A small image classifier, trained from scratch.
Training: adamw at rate 0.0013, batches of 128, held-out accuracy 98%.
Rows from block 4 of a small image classifier, named by matrix and row number. Rows with one number belong to one neuron. Each number is 128 + 24 x the weight over its row's rms, rounded and kept within 0 to 255. All counts start at 0. Numbers have three digits each. After the name is the row's rms in percent of the matrix's.
After each neuron's rows are labels from the 100 images, of 14976, where the neuron reaches its largest size: "top examples" is what is common among them. Only what is clearly more common there than usual is listed. The data: capsule endoscopy frames (Kvasir-Capsule).
# gate: MLP gate (model.blocks.4.mlp.gate.weight, 576x192), inputs 0-191
# fc1: MLP up (model.blocks.4.mlp.fc1.weight, 576x192), inputs 0-191
# fc2: MLP down (model.blocks.4.mlp.fc2.weight, 192x576, transposed), outputs 0-191

gate.415 094:150167119134128147108122116144122119071131151138130110110156140158166132119141104120146152115113127218105122120123126127113150135136108153121151117063102173125142183132152067067134101142110130137118125092163144143128135099144130113132102107135163111162083070139077159121096132170122129134111110125145117118137137107113123122132138098116118118113134102154127140145181118122163142110132122082101126163117089153138141107108128163132163143114138137133134142148134080135110101141175127082176147113113187120146114129147132144088098117146115147120146147130126094155146170135108144122
fc1.415 086:151144094111137150108088122147114146108161125116109097097143133121188154163123111160147175141134086210116142145157132133148124133138114121120138099103125132116132169144126075111134151154084148112103125107140143111087150103161104108107123089155100094121123077134095121086124139155106112136134169147160146131163118100136106152151131111134124111134126110130157118146105106129112124123141137087168140128124097123109166128143131161135101150101137116119168142145157128092127088129189144156166110099091129107128115090144127148079137125146127106111174136108160083127130183128117133155
fc2.415 093:112104100185111118132103116149156137154113118138132119114190144126140117126107078135177071136136087143124094132133147106117110154145156163097110106138114128141104124144135088056140096133126106129136142129117107104096119104131137140106137133156098137126073129143127158131155101115141113095125135174152135150123154129117153085153159080097132114157124145119158167141189138138122101109148162094115127124112102137100151076113091157136066132103130146121129158194142130113124132161160126147143097132136162117157130110129119141099111137136124136127141138118121153138122145197167139129
top examples: finding: blood fresh

gate.376 067:102119159145149136123172149068156097143126117124123130170096153111087135105122151109145132101141150109121139112122095141148136131128127114090114152152149128162172170073132097135131084111125077069133131143094146151157158151127109098121113116165105141149130132082124080144121182112100137163115179112093135097121109136106126127127101109130108146148129105144116105080107103100121128166146068177144136162128110149147100139116166090100113162146146121114098125127133164126120136115133132146094171160132090132137133143160136108125173132099114136129144118104126125132127161121141177133
fc1.376 050:139127161125124126160166147133120150119109156133132119148127106128066097090133101149077132117170172124120134138109109162132121076122106137069119100177130092118133140106134173146125141138105109137139128137137128111127166176118124116176123128142158141120165135126158077139119080140112105088147159127104116137153165104102214107105113102163121152147158138136103115169141107150216122135125127130131127125122126087136106142156123101105105132156126095111149111113141157147113110107135137120159167110152097137143132160112126125125172115077140148131104154117136119132134138151126107130
fc2.376 063:127097133120120146129121124140155104116097128130105104121119122128110166137141135101144106154142127105114157217123170161165134070155103120091138141130115134145118149096125124107135132113131129125100103141112109154138114116117108154119124105103097176160131085106129138115056137148120144153124101125097135131116122129138130104118140120141109130071131122155153127148097108087092149130126120094164067143123121175133166139105077102108141153142136122111132132185151129105073138099153120100119141144136085136132099135097146144129149083098088088121128110096173140138135145127129079164
top examples: finding: ileocecal valve

gate.444 112:117060143123139150098114178143101161123144111138144114134133163144105148127155122103156165097105127114128127136117135154148143121113106109141105137131054131108124085156117182157168098122110154128155147082143094113143128139131148126117114152091123103164127120112139112125136108189151143118139084103126138109121133143156138134109119121093116089163143115096137152143143100094165139145149118126152117130099130117134074095106146100121169160114149136130127132136136084141107139102088131104165161121145125126106097121184093111182126093100120112147130188094157143134108080140125117134
fc1.444 101:122106152103125091130107124129114123095128097153129124111121154112137174125093108132163146160108120141163076148127143113117108082119144112125098141129123147123115139173105145109091121123095127171144096144140099133112121131095129187147140120181097169093141151126138188107214099160133109111146120142115133129121147120117119115151127112126126110093125145106127159165148158152196102036135174090123113111144111128133122115144107143079133149113164139063145144146134110123105123145149123113123113123136141127108107112112119145139101124126154147127121119124124138141124169117151091149
fc2.444 108:130113137094082085120109153173133149103083115154188171170142143118077128110152148122122119120138142147123114137124072124128155143094157166149129120178119094135180086128144120149152132138129071141117140153164092099128142122123124144169130118136106142131123197098132116154081075073129121127130098176101110147122146115146166120126122141139110144149128132156148145134156155182090128147115160163140118100121117111101110127140162144138129123128171144110140096144130146124116128152094126182123133122139124103138143138115133120101110125127106128146093141140130158124147099133172114098
top examples: finding: ileocecal valve; finding: blood fresh

gate.349 078:103130094125146126145164140111121123132118108134160110143120141082094126129129125106119125110153119149143115143134123144173099124107152143091128138124157076146134127097168098139130106112183126125072120177147178120156131097153122086149150135112127117118123153134098105169114126076153148138083172150151136138133135134110130122154106135108107122110138123119183129069099160127073129137127124130147133116090146113086155114156117149165065161113108143146102084156105156088149089148112132182110129122108130132125134123119135109091156132142143102137151079125147122105124124082169128150
fc1.349 075:125178077129117151146126092131139149133127150119130117153129110163184123156094118139145137098139123156139110117184167153112137143098133132115138137137144158137149119144078109110079159137140175096103096121098161148119116092121132116147142119079161101132130114139096128135113147127144129172162117096159130128142109119064123168134096137109101122115118104095117117116118130131130136111114110135132118140146124128126147140088085126156113112132139147165159084133187106112150106091133140095122147108134122164086160112115214138125158158133137101078161140106124141097122143140125079117
fc2.349 077:116160088115120101097167116108131100104152095140107132113097069151135124156131184119091139108097155123105097104157163112139127105139107140131132099163083151137124181146122120171123151148108159179137120122125124142122115131113120134153137110123185102089135137120111129133145148118164074157060156117110122116116118064161090150123129141132123122119147143103115107093117124118125151110103140098096155115162147164170114176151143101129119120125126133134164138089104107160137077152148104120091133144128126115135179157134117143127120130130158102130126167136125110126110173153128118092
top examples: finding: angiectasia

gate.352 099:140085125130156132121076142110117113109126131142120117087126179152153160113091115111182176135080114142162113120152151118137097140114152134117130157123122133145111165161110112098118089123131140095168117128101117158160102104084155150114150139155084126130127102096143185116122118187141164117138136128131140109125108143155112082143110127101101121111113108086126140187114144124203116119164122102156140166114142124153114119091121112098105166110146126091110129155141131133097113129179123101111158153136111146133120101086120136136135151107129133138173095113138154142098161134151112125
fc1.352 097:169162107130147119098136111136142115091129163111121119138097101105157129118114086145113134110129155166144124115128140131132094135096155159112158121081144083139139189096163081116149125143174140135107098138110159195121153124142111139138138080159151101150135145131176145119103131121101124142115160090126129125141094123119120097150127100146111136101109137100111086142103135123136112136114095134119139156150136123142159186118109105136123127150074078166124109086154179144109121107183140116106138151154112142172157117130139147099145177116154137110124088148121091133126170122141129124
fc2.352 103:116177151119134114138111120089140092147159138102104098139119114141123131112134144142092130140151146134149118109114145103107045129145136123114125132142139109135128162108125151144110123149179120131172119146106149155105099162142108126143193137118160129146144134163142159133153163183077126110118114074116115103129133124142123135098132126121128124153128129131129118101125151108151120165083101132132130134139138109151142133136129090126112120137087094121125116085104174175122177090201123132092107095174113189163137156101122106116106112124182164116092099098129133143144138118134129118
top examples: finding: ileocecal valve

gate.67 087:143050151105134124161075099132099129121127080092147119194134135105085125115105126134171141189137095107153123130135138140147101139128142119073128112133153106125081111150084150136110111142146174116181158118121124140138136115123118163130145136074123129118127135133158145141147143141129136111122083122133169116148118132126143112126107127130092101145108106106154130180087134111121108141134125113174123124127142100115130129112165132137147133132167107073105123154105155084089109123160151153138141146131135153073100127145104123095176140112129101129109110108150149109111109115151074136
fc1.67 092:117094165141122108141142134120109102135123123115165134163142125144065132120105127102147098142148139120138094132099127118113118147134136124116113173135144083161120132121116139157110062121149152141154144132111119166140112121107164128104140145147151142147089104123161123160144123143170142100093113153103105073114141141148171130104115132112150124128109126114129163109094174111118129182147119141110108122112177116129089130074143117136120131118129149099096147133071146168089099150203117150134144116182134132186160148150107120092159124107139158169090121131113147104100109111139138134
fc2.67 100:120131144113113131137123121149179179117149135132114079125168163153117148137134125145160110157129122165100115162101142119107164129150101140100096151124134147102152091130109110105122135136133133120152125105127133089119139143107182118164095143126152132129100149162072155141124135100137135096133113143175126122121143091103123137105107137139111081101143112118163174136153123114119166137122152120113117112106142091068129092124129147107084143110138178118126139194102105125137135158114113123127113126129154143121173129123121106108069120159072141137136133104208164122107096106121102157
top examples: finding: angiectasia

gate.332 076:143132138087128120130074108143115135111116128092156093138164160134122156147168086157162178136129113177152143141116122118140100162132158125125138105100131117116120097127115161081146110170122116100123137081123112114092132112131133104103157118096132138140084137095089105141117094119142095119123123115144171104173108113150150129143103102148090098101120118133150142119142129122063098118119141084125124162172125131131127122126106132147112175105139149138139159148142120083090143138157156136178134071129152110161127110147111152100106159099157157137166160134160129095116093111148122167
fc1.332 080:115149175140145112148127151101145123132106144131143135120122117152147125142183105118141151121126164202148118126149126119103109138093149137123127134088111130119143135119123130107140090119126114108089118087125130149135119091140164120136129145115163132187081089118100133154127100139147138113142127085134109052135106117108151134116105114107118103101113082107115146127163176121168152148102133155132139166124140112123088113101115124116116133120085132162119130149148120157090134150161113121117157080158159156181187159186126135089107119097140180120146143119130082126108154132144132111
fc2.332 081:119117120103092160154124134147152142095129150135141138133189146114113094118143141094154097143131115112141133109090103126117148101121154107107092145112152181123130107133124122092159098153110105109143137168157099069127113136099152165138113155134125124156096148142108102150104101110181142150094108167148159174129141121120173162140132108111131125140148126131161176099169132143107112106116141146111179100133141131098090090145128154070083133088144172162154121175161100091122156137099129154155130104151136108160121102115125136108132117119138110146152122118133146112115115091140165140
top examples: finding: pylorus

gate.127 093:154099113147142160146120127141147116102101147165122149120160155144158124092089142113138115113109116130146099096144198143110104149134150130097152113143130170122126148096148095063111130126191134133138108161083146149168119081122120122154142121133115102134096102124106189125124165146134147158086112151115116158117124125133147088151116094104134139094100144108117132115133141151097113120150104166110123157108100189140092125112125150155115128158150142152098132141130084153151125128126124096132139161146150128126125146115104123165148137151125079153127090144092198140116139108162111109
fc1.127 090:081160142126131056097179116116112132127151118098167115099109117106097139140167105140116124137139137137118139162111046101135130099081118119153111141102121092128138126128126121196134112136069105100117144102182120099102132168129133160128131148145148153125143155146125095138115101143104119108157115120134126111126132125112114157114134136126116117162138108155142141144147127125175131135117144089125125115131146062096163116132131132118153130105106120096153096115084141133107126141132108165137168106108122114128132128138139109105094111139150184112092158134135044133160148113142138153
fc2.127 097:089146163092098119128142110114124104142124100129144159138117177156113132129140116082097117130139137107131116125124029160123127150127126121197119120071128163158163157112142146160131109074101107116134162169130124125094096110117163105117129144104134118124149115118111116149117128151141130118150111135142093123103128144140134113065122130118105125128126138151121132113129149124129147144135141150125117132087158176082138134103114126098181148137125160116112074162117094155158161142107077114126123118113130120140167148165187071125118080125109118140112115125134136149130111107154152142
top examples: finding: ulcer

gate.2 121:140132161135115162135121116110083116146126167110121137108210146153149107129105137107156129106132102153111142111138171115126134142152129117123150132146145165129104126113099080071093108142132132097110149145091160136152114110122124053130119137128150146126061085146078182144085179152122133179087085152106126115124140122137132138124113126121143135111112119118136104101124113158069103159132093120092128137121108131190087140093128144131139133147135152138117154114088105125136126152139135127169154144120130138102092129130139101129170133173127097094132115122128159128133123125143121134
fc1.2 129:140088114137139158148101137133089108112129121135112123133154164113125127091109150095135143136108083111118116123130142157174121104170124101100133123116130179129110144120144090089120120108170102127186115138143162087166134128135113115112126118127109146075138107144106155154105155159101155123092099185125136157109139140159117092162122113114127130133120132163151127129128105143100138122164124136131142129087090163142156095161181178118131148125170128081103156157109102115124098131151132126141125142077132135095083121081104117126150102154101078162134116132136174174115105146135127139
fc2.2 130:125113124123123150137116126121128200113095126125152122117141130072084129111151114132172139118110080120124178141131132107117121130087158122070106124166122108097101070133115125167182133158158152100138115095123124108121152147161108118122137114124123125130150147076146099122138099080120129126122131157164188116172130114129151148171100123144156126130139075140180112132102124139110120162152127148119120131135131067098148109113147146128084134120137115109142121153102177087128129115117183153133140107120114155118104082139086124156142125129151111118155131090130103121118110114164131131
top examples: finding: ulcer

gate.62 100:132076173130139138137139169121098139114115115145165101168095150123056160086093134106152144128119120107137113133117129154173101128133130093074108131154129111141106135123111134153131092120142126097175123136146113105156159153157138128144153130148131158121138123105177098152178108120109145083115112134105146113131138145139169114122088094133102139162118112119140144137071102124164116173160106139136124118098134118153076119130172092097155163117138116085110129150103129137095130132131142152104155149152108154134148150146095133156170119100128141170113152077150153142103122128157113141
fc1.62 086:121077156116131123120107113149106141148115107129115137156162148125140152167141161153158132144130127087138123127154148122135126099126126136166124123165124115118120045208077184148130150136111170155153145123137109132123109124121147142123118134081104153113130121098148115120126099119140142110139104162145153103122105149142110152118115145131132125142108122083126146107095128140086113098113164116200139128129155084139114117146108119108128124108153139108168168156134125105119116165115132141162109064108119113095081104133097154152139144121142126116171151122122128078094083107121082139
fc2.62 089:116114093119114111124136134136100168158115111176171133100163121148111150153173178125132097084133099130116111113092114110126159155090155129144107132143142085119075124117141146131099088122096087128141162158146129107122146133126139133091109147108123106153107116142111130148111111131140115140133125165158127125130150161139133118137078147136158131174140133105127155102167117174155128104145152112102128122104152090064183098096129132123143113093147186119118116159101098129132092158070112162154110154108109077118108136097132121120115096145107156170125121109128128128144117093152125107
top examples: finding: pylorus; finding: ileocecal valve

gate.497 108:133101125115139197158123153111124145097115112133093114136154164112147140116127141086171153103110104151127146123106147137148124127170130104099129119135112142124110166132150109063134093121143132107156107145131121086151135109143114096130116131154122100134098054116095147128164152150144158131055127157126147148113142114151145099139110110101142126109133088121128132118155122121141138141170137113116125150110109175117090077151145155133103172116163147119099170174108099111129086142136120081137127152118146131134112167123070135183119109136113090156145107095141143151118144132125161126
fc1.497 114:132119130117089132121144118123099148164119121094126133112188147141109120163103117144150106133149101127129154131118148064104123158142149106130137137149164107124088103140088093106096129147162159133102154181089135131120104138101128094110132161130131118150093121159112155104098162117151097168092124157117149169137133097164138166131119141132134127091122114113117134102106127152066089104086127113095104103156124153157120136101089150177138128128131162146136123124083133134142106166104130142146152155145123117127081112128142109137174160177138093132136084141133170082127110095133144130
fc2.497 104:117103142129099148095098139147131147095097146100127127149158140125170142171151124132167143161106117140146134108131164097104106094091142138139127118134127074125104089136101159152166117138108140123127135121125116135159110087102141140113105139089130138127146128110159120091114082108136148101200133115156156114149090113145140152162098150139129100096124123071149149149128137141143135098162090113141148124156161072108111113137128095144082111116166136127160116151145120076172127137095132134143129096157092104113102090133142156106122136121143146077157120133118095083105152144140083116
top examples: finding: angiectasia

gate.231 123:149108131122168130136141149138153145075106099142153116134123151101119164115133115119164184132093099168155135132123128153157126114124125108075123122088111130121119121140152113091181072127146108121136098125128098095149153095159127155119131119143111121124124126088122097145139088101156148106088162147149145110125120136114177079167104092124113115108125094115162147116132137108128131113157160109153134136114120124102140091171144145112106183113171146109114135190130115089085077134144135122143168126105140145161122113143082164119105120091123148163166123121146103152100113120142150128
fc1.231 117:157147109112107110115100120168115168102127142120113120127159124127163129119159086178125149156123121182116137146085139105104140113122117144120156082077120106080109116135173103091151148166142116175080114146154123142105150124146108154148125103128144122134096113176114174098108106120112081132155112156138134137145129091108107119150162104152134120098126118162126119177184103132139110056092154096094140121162084122125139146144104165132098116127123117122157153110153132121140141131129140123153117123123169096133120100145117141108072144168139153121106136138135112121168150133110136129
fc2.231 120:111140109117104124143115097111100134135150163108130178174132120131128101148154082103108103130111142170179134107133124129120083134100182144131144113101118088133116176108164104134154084107150107138126150102105142130134091108144150108127162159145144150138126119110130132138144145126154113102116168124128111109082090131120111093154134137155093128114072116118105131112118183103117110128136129123107156130128152146100112143127143131142096110154084139151114115133105166126114136156155078155128112136124061161169130086110127125106133163098169121159150117131109096105125179158181170126
top examples: finding: blood fresh

gate.452 071:145105131128181140119130178139095126081150113131121122179120139156088131067190073097143156095121123143138127120099141166169108139121145135092139128108094078121128145111138142133185075119204105118156141122136149135148152129152147112115130116116155091148133120103139121132113138137139157102107135125141114122130115150127152091138137077111118134132115113157140133133145122096132131162175098131130141169092118161107104095128159079119126166133144102112099128162130143142093128113155140106137123108127114162163136099156071140134135120081134133163127142107148151156109116143144132109
fc1.452 056:138111115173144153110091144167106170110108158119115137183116102156102129103140095102096138082123104157119122101109139144135126132122106153081154125143153074152142182094161141151173113104190104113175126126110167166137143105139117101153127138125127086144138125135171120147104148087166150101105116129160139127133119134103142103134178101111114139137118119153112097140115107119133154147146073158120122119117137123091122109122154103166089118143136093149080120110141169158114131127187139096137162119149098135143127127106101105120133119140096143132114155145132139143143130166117094103
fc2.452 078:089107159139114145112096125104128111081167138108117130118113123121121120139139146153131154129125135122124118104180116152165098156116102119139121101117116169163143170167127135154128110091089157128143079092114116132065105099121128127132129176135122162051134107086122104132132138181083126113145112107128138116143111090136091114137122124149152118141120162132122137117091118085104094135147125135143185153107150117149149125149142098101162114119125120112125137178116101140140138132147117113150124141100179141082076180154130107152155148123138131091136162129107100140080164127130134123
top examples: finding: ileocecal valve

gate.209 088:149146066094128174152113140097168085085148140132105089139119123100166159118102142136136137110131087135104123143142171142144134159178106112089114091122126149135119168109121094087103148140135139088139097160099131113119157119144097116142105100120155095119127129143108114113130163148146106166109177112137155172147134099098131130191105121134104119116146136124139120108138104121107141124131112111125122119124107199125167123120141122142115165101109136168130146136142127075146124087126159102108140182101136142147136111105149151135148136150117104168171125104160155144118148150112160163
fc1.209 091:133071170151117116134108137154099157161123086141112137167127126120097121135141148137127144142108133093129147123123130130147124131119120134116118128141089112115121047144115196156152126124155156153155162121135111134130125123131140152138131164061110129145130139115163132142112110080117144122165088132140142101115111154139137133108127141131125101158114087108136118163113142106118142145143121168178143127119143035108084143139138098137142124126151107116104112139112156120139128141079144184123162102140096151094106134186085123126132137108137131140116147122124139106120065126116079096
fc2.209 096:125145122101140088166172136119096100149090121105134141112090164111097104115112088135093115091146155136154135116157095156101096140130115125140134139169111152123159153139136146177102143114113105123144113156122134129113160123136109104142151138149127138120137167109111112167100164106101119107112144130112139124148140126109125137129103166127139170139102157142105101078075132128070117150119112157145156107137155117154138147040109184130137158140119119126099083093141141122171124117109121161112157146090090115096126114120132111154187132113149150123122111124126110116178104123172107133
top examples: finding: pylorus

gate.125 095:137125148108121176140125136102127114134116137103114119115181157126152131137137142133164131107144110125111152123108159102126122165179127102132136110150130139112089133113125121043105123136110112084131126173078106117134106139131116060114103143149121126149088105107097163136133166114095112155079145157105171134145145107146147140151098121134135106113124129131131133071139133129068122143144117118058121143134071170144061122131121148136087159125108178147133181124107092106126141160117140124161110131143120122160128139108116115169149146146115115116141117105131156123142128140140158146
fc1.125 098:138133142155122109114120111139125100142141165159170139135074110153129139130092131134099108120130183136137097087151140148101127127108116166145126129121103139121160122141086173160117149132084152126125114100145129190119143143118128146132126090116159154128128131146170098132132119150120117111185092078129102101134118140118130143101141122138127135145103158111105110140091118117133114139105108134138141117129147093194130171090122079107196104149097113149157091099162091162093144091127133146123148098156129145098158102156188151097153139092133144117114161146100129136130124139124101106
fc2.125 097:138163150137153123126106112122138115141144109141139129109092102152132120094099158121110123091110159076114131145126121152089140125156129087156156121112128116098142148139138131114146142105114122124110136161126115163107135143144123119156144120143084123116152116134109132150184173136123108165110119119084096155113121142097110127071143099144134164125095149166096103118115144116104106161084161130098111121157130178142160174153130133134175095160101158157110141083124113182115137089157117107146117129135140120150129188136154134126152165109127109155093128149140167133171103093083177152
top examples: finding: angiectasia; finding: ileocecal valve

gate.322 119:148105129091170156101101172125131152091133104120145074112150192108140171116143104130178189122109090155145138154119145120160103155099146108102117105094127121079109100156131126111181097136133153109102123136127106119128143123143136141144142125131128089175110093100115127104102093155152126130124138124140147124143117110120149116160095081113077088125154102084173154141142126110142115138149125093137109149126108119124117106131125123144111220087143137133138140166123109108090126123117162121163159138136129117144110106148092156145107131121131131145153119122162118133123130104147164150
fc1.322 118:126143115123176114094130118149145140093083117134154118112093131089144133105164105140121165119122119135160122131144100154164086114088161130131116106072135164114150126123177101142168133136122102142107088108169147114135145131147119154150157082132118123102170147116106083102072087145100136140159131123130131148149113134088087108155144088119120134119137128150152126163151132157154101125148125107160121154128106111110200091169133160113146136118139091097125093148157124108124133120119146104132129116080138100080097112135134121111091114126168127124126121157144091170148128108159098136
fc2.322 113:138094144103110110143100134141125105137125121137165141147114150118094131087111095129114099089140102133129101145103108139149120159140140149091102136124135121151106174130151118103131079128121046124170148140117117133128147155160129120145152139149155121137085140096115181176118135170083107088106139121155129123133177123128153097153136098112139141141142169143170155112120110118102104177141140093108131139093110115141128144109145133132126134085120152101120167122094145112118093091191137147115122148146121139169122128100103120119141117115132152216091148123114139152146097139135166130
top examples: finding: blood fresh; finding: pylorus

gate.355 110:124096168140134137091119160128087125139155115118156111122140182144104154153152076124159153142124116173125155134132112119148128142118123095141117140087076133117134118152103137125159064129103140108130195096133106137128123160126152122128125145108122154181079093108120140116102116180161130112147116126149121079132131129138130145122132125111128084141134088126142150138143116085135125145113110089138115130111129105140109127096124111113167167108125148137129148146107113138061146155169122142192184112127135121145114074210113138125116107120135137139147156101132099117118111120129148129
fc1.355 104:154099146127162105131070090145133171114097101093128136145164124132130117127129100131149163197096125144177124106148148147136090114117173126101149122107140111112108099150097124119126113127182144142132129106127090141139120078101142156131169127086106127095132116120132173147153086101140148150137144138129144101128107152144144085132134116130113129102084099129139130180111156149131110109133136122174131163135134110107152126130113147119096119126175098081104128169134159099102123146161161143142110117096121140102102124124093145073134158094154132107130102129120152114099122119158066126
fc2.355 104:118116112122129098159119154141142151106115150119149125134116159102087140110151107184124109142107085168118121131126072142121142119109122123093087126112149151134135112136155130107158117110116090116137133122139090066119142147155127138140136140149156151113127161112129120159106086091121153080151139137154163135119174125117177141159128134143104113136158104171174161146158113134127112117140184153080118100100127134060118096128115147124107169076154137080168107186132128101107104131100117135118129133116163127134162113102126122108107107115120145190122133158125132155136123148141159138
top examples: finding: blood fresh; finding: ileocecal valve

gate.213 108:170145112150159163157084132146168134061129153157140130152133133145164135093091116109142163146106134160123104097138154165116129155174108139066142112106125146127123136130133096065163089132140145129154076124127079144147139088135143138128101104139122116124097131114128135181184102115132125139094151146102119123121130140154180084143104089138140145099104146110101146118120148121083147132147133132127147152137127160141118130143147122117111131129138133152107175145148101123091137110168133134115105103157170125166145145105130169114116133077104145123151124141111171141101115160111138109
fc1.213 109:104103131122122131105189137075083135189192111091098121120112137130107137153173121135139130140139126121107172135116130109154128135112141127160124138109096114128151125105117126190134128117159139106136176101099179133126125168114126103097123142100127140140149133139139129099108188163106147133151121091144153110134109143140087141134160139108101107172142111133146108144097108084158145185146080120141137142102124090124132129106143095133144144140101098152120117126099159129157163141096160121142157134095105169123112108167103104120169120156119143107148136102138083102098154130136138131
fc2.213 109:120132150141136084176128147076092094134101106111147123094144121167113124154142166119108106181129125120135093122117073141123120164151141126167125136136102134158118092115098174136074139086101122135147161166147116102151101081098153128083124151104138106123127094118105136167138124115160141150150094123105092115104119099160127133064138127111107126131089122113120151151132173158150142122128151150161121164124178144130137127104125143148171110145156151125128115135102096149157099157094101150126129112142157140108111178144126113107114115092120134166134140125110140107099090136124111164
top examples: finding: ileocecal valve

gate.60 068:118120100130146141130092104154160143105122131103120105091143167124166130100097153094132159110105090132114107129162143120160122133132120091106133116111136148153075170133161082100116135126108116129115103146128117135150126119156100123145133124162140114101111125152104162113091135146102137162093123162087127181151139117120127108190131129110116135111121195141170114128146105136107120093159117131120123119125081210129162116125112150139127140100143151102120148134169103105144098125148124163140092176099148100091118093088143128133142113149128078132154090125133177127132159102137146145
fc1.60 054:133143123107118164145113110104087091123154143119134109118141138146209113178157108135120128124153139134124120128110129109106104141141138128159120126158097129125120069123127180121113139140075137101159101131108126131117112134130132079110131120081131133143127114118099122132203159174098110139175140102175150112125127119149121147105128139124134119124148099142118124112158151137143116133094140110118142158138086150128087109132120124132118160124085144152163162108131106139163181106130126107106067056157144120139129172128115113173072149117156150072141138107132117126148130136113151131
fc2.60 075:146157127172073140107150120087161124129165136127100056153101160151145176124135100086098107132125095136120152121132139111150127141117161143131138133129133166122067164146155125129074106152106118124138157114142168147184140146161100103135121110135131115127122076169121116139130147137136118176138103132113121126113128085087098125122154077125125117108161117117136116151148096126126140110143102091126136157125104173151115146139123092180152079136139108158120151121153091142075111128127124142115107155120118098099119136131142109110136112130124150124138194131091142152139159123105150109
top examples: finding: blood fresh

gate.206 082:143119130129163130134135155125175111084082117175112128117122135107149142071128141105118153124098123136144103116091154144154107110147137113098129115103117145114117163107174100048155135118173091161138077152121116086152137111147094149143138113151117128118127144088128151128122135112109146136089141153104119152116130137134155073168123095132146112086134149159148137123168131131138132104173143149114156136120094208129109075160147169110102162135132129119104156142136112117130126126131122070110144141129150125158144150078107138160106128120122127169137107143127153157117131130159138115
fc1.206 069:150099127138159113135130140109118160125098111147107121163112125158111118086133108128124148140119154135145134122092125143106113125100152159090105117082071146098118084135135179118193117124184143124153109093099108135128141113139136177110135138081134124151133152109146135139126073112147139110159144087150141103124122155122168123126122090137114125100137087119127131183131141116181140131153130162154153159136154121126088112140144083099159121139134125137107115137147127132115151101090132082101176112177135165128155139174115144135105134075118163154131144136127114139085098151126091102
fc2.206 088:135144138096090149141139135102118056096152122123115131125086133097127103136112119141112092142105162144106121154162120150073106146152083180132133137115156135134140165170131109120122091121112131107121106111117132138113116152132107124176090122149126164098140113093102107143145151192122110136089147127119097109125112103102142114127162079133091145161119128132125119078085141102111159161131128136068086153118139189162090144098121165136127155115120105139148147137100143127105109134184145137133145119083127117134137145112153139119156122133100141119161152102154128122139154124105130177
top examples: finding: ileocecal valve

gate.406 129:123111137094143116138168192052130085117114098127131103129113160064079143100146146128136104120154116084139131161081109096171093105120160112111105127150145104130100132099161137136118130130164105124147102166107147107128130151141099129139155131167131149119142134135146119128149143136115126117086146126116141126132121106131140113164111114121112115103139091124171122111152143126171119154129130128106126120121125164110099100156154118110098174113068123094122125122076175141139127123134129126084142158126116164172137168129087122172130136136143120160124099111155105148130144115166180159
fc1.406 130:086109122130111093173173155079125124170134085143112160114106116109078122164143170121106100159146114096099139152127092095138157112122109108135094140121128105152139107129161136162107151117116099160097161137131142098139113143106130168111104163133148141129130122144121092138111114089158146121120157132155112140097150120130121152143131196126168127137152110140156131134128148124128159116106166149152120080101167107094146133172132142148102114114112137131125113122079163106161101166080090192112133153087129121135143125146119113108129104147108120171120125139123083106138114120119175133
fc2.406 120:106092137152105100155132139165102166124122115160114094118111117087123111125097143130143120161129119105122143130122105146125184116128112131163108131098133107142143108095165127178170122095075090126124153137176113124126129126128137140108082121177087135115150158107148112136127080071123121117136142180144132168101112128138113091134139139139128153148117172160130139152113146140120138122168176121136144127088153065066140107115136132119122130120177132135117126147128123102141097161075131186121105135084143107109131108131137145101098115137067123118140138124130112117110116132080121121
top examples: finding: angiectasia

gate.343 111:136085143119113139151131116121044099134117109124110130166164120117114124128089134133173109113165097120130133144092153110153122110183135130112131125169140095122092149133140128110099135133141131131171115173124188119127139114147101056122124125141134139108122096145148166138136173149111125107040085163130136112117149115145098121141115130132141124139124109123150139096132136138103121129117155097106143110112135117145122123126153153123133144126138131078121169137064152127128043161195131136136145128126140149108111129123100133154169118169144101116096114114131117132123144137143130144
fc1.343 094:140119138099115131145129164085106136147159114124098122149138111108105129162163159157161127122143117114100186157067139087122129122133123135111111093127094098087114087145154175153160127154139125147115161130100114119099134120158124134131104148096109119162081109127143124137111129095116107114131109112171158087154112107127143160120111119124108097132138097098149123095118139090119155133106140134136148127133115102104096147162114105131096131105099150163148164127111152102169128145101129148113133115150122164157152133177068164149100133125114157144123152093157074074127093106112169150
fc2.343 099:144127120124146093137138157122164107119147131142114133084139134131117133146144122133117142179153125147087128111150117137153167133121093122139122119071144112140135126139118113118098120156128104130119138140143173146101149141108128132119094122106140094101122105189129110152108165140161096124142142131172156148142146148120081113159142078110132100179152126104139095145145098128140107125124106114126137123136115074143104160155127143153133109141157094125148087106126135118184067126122149151147163130083142140111110094162138103052142162126087137150134138193147089145143167146106116087
top examples: finding: angiectasia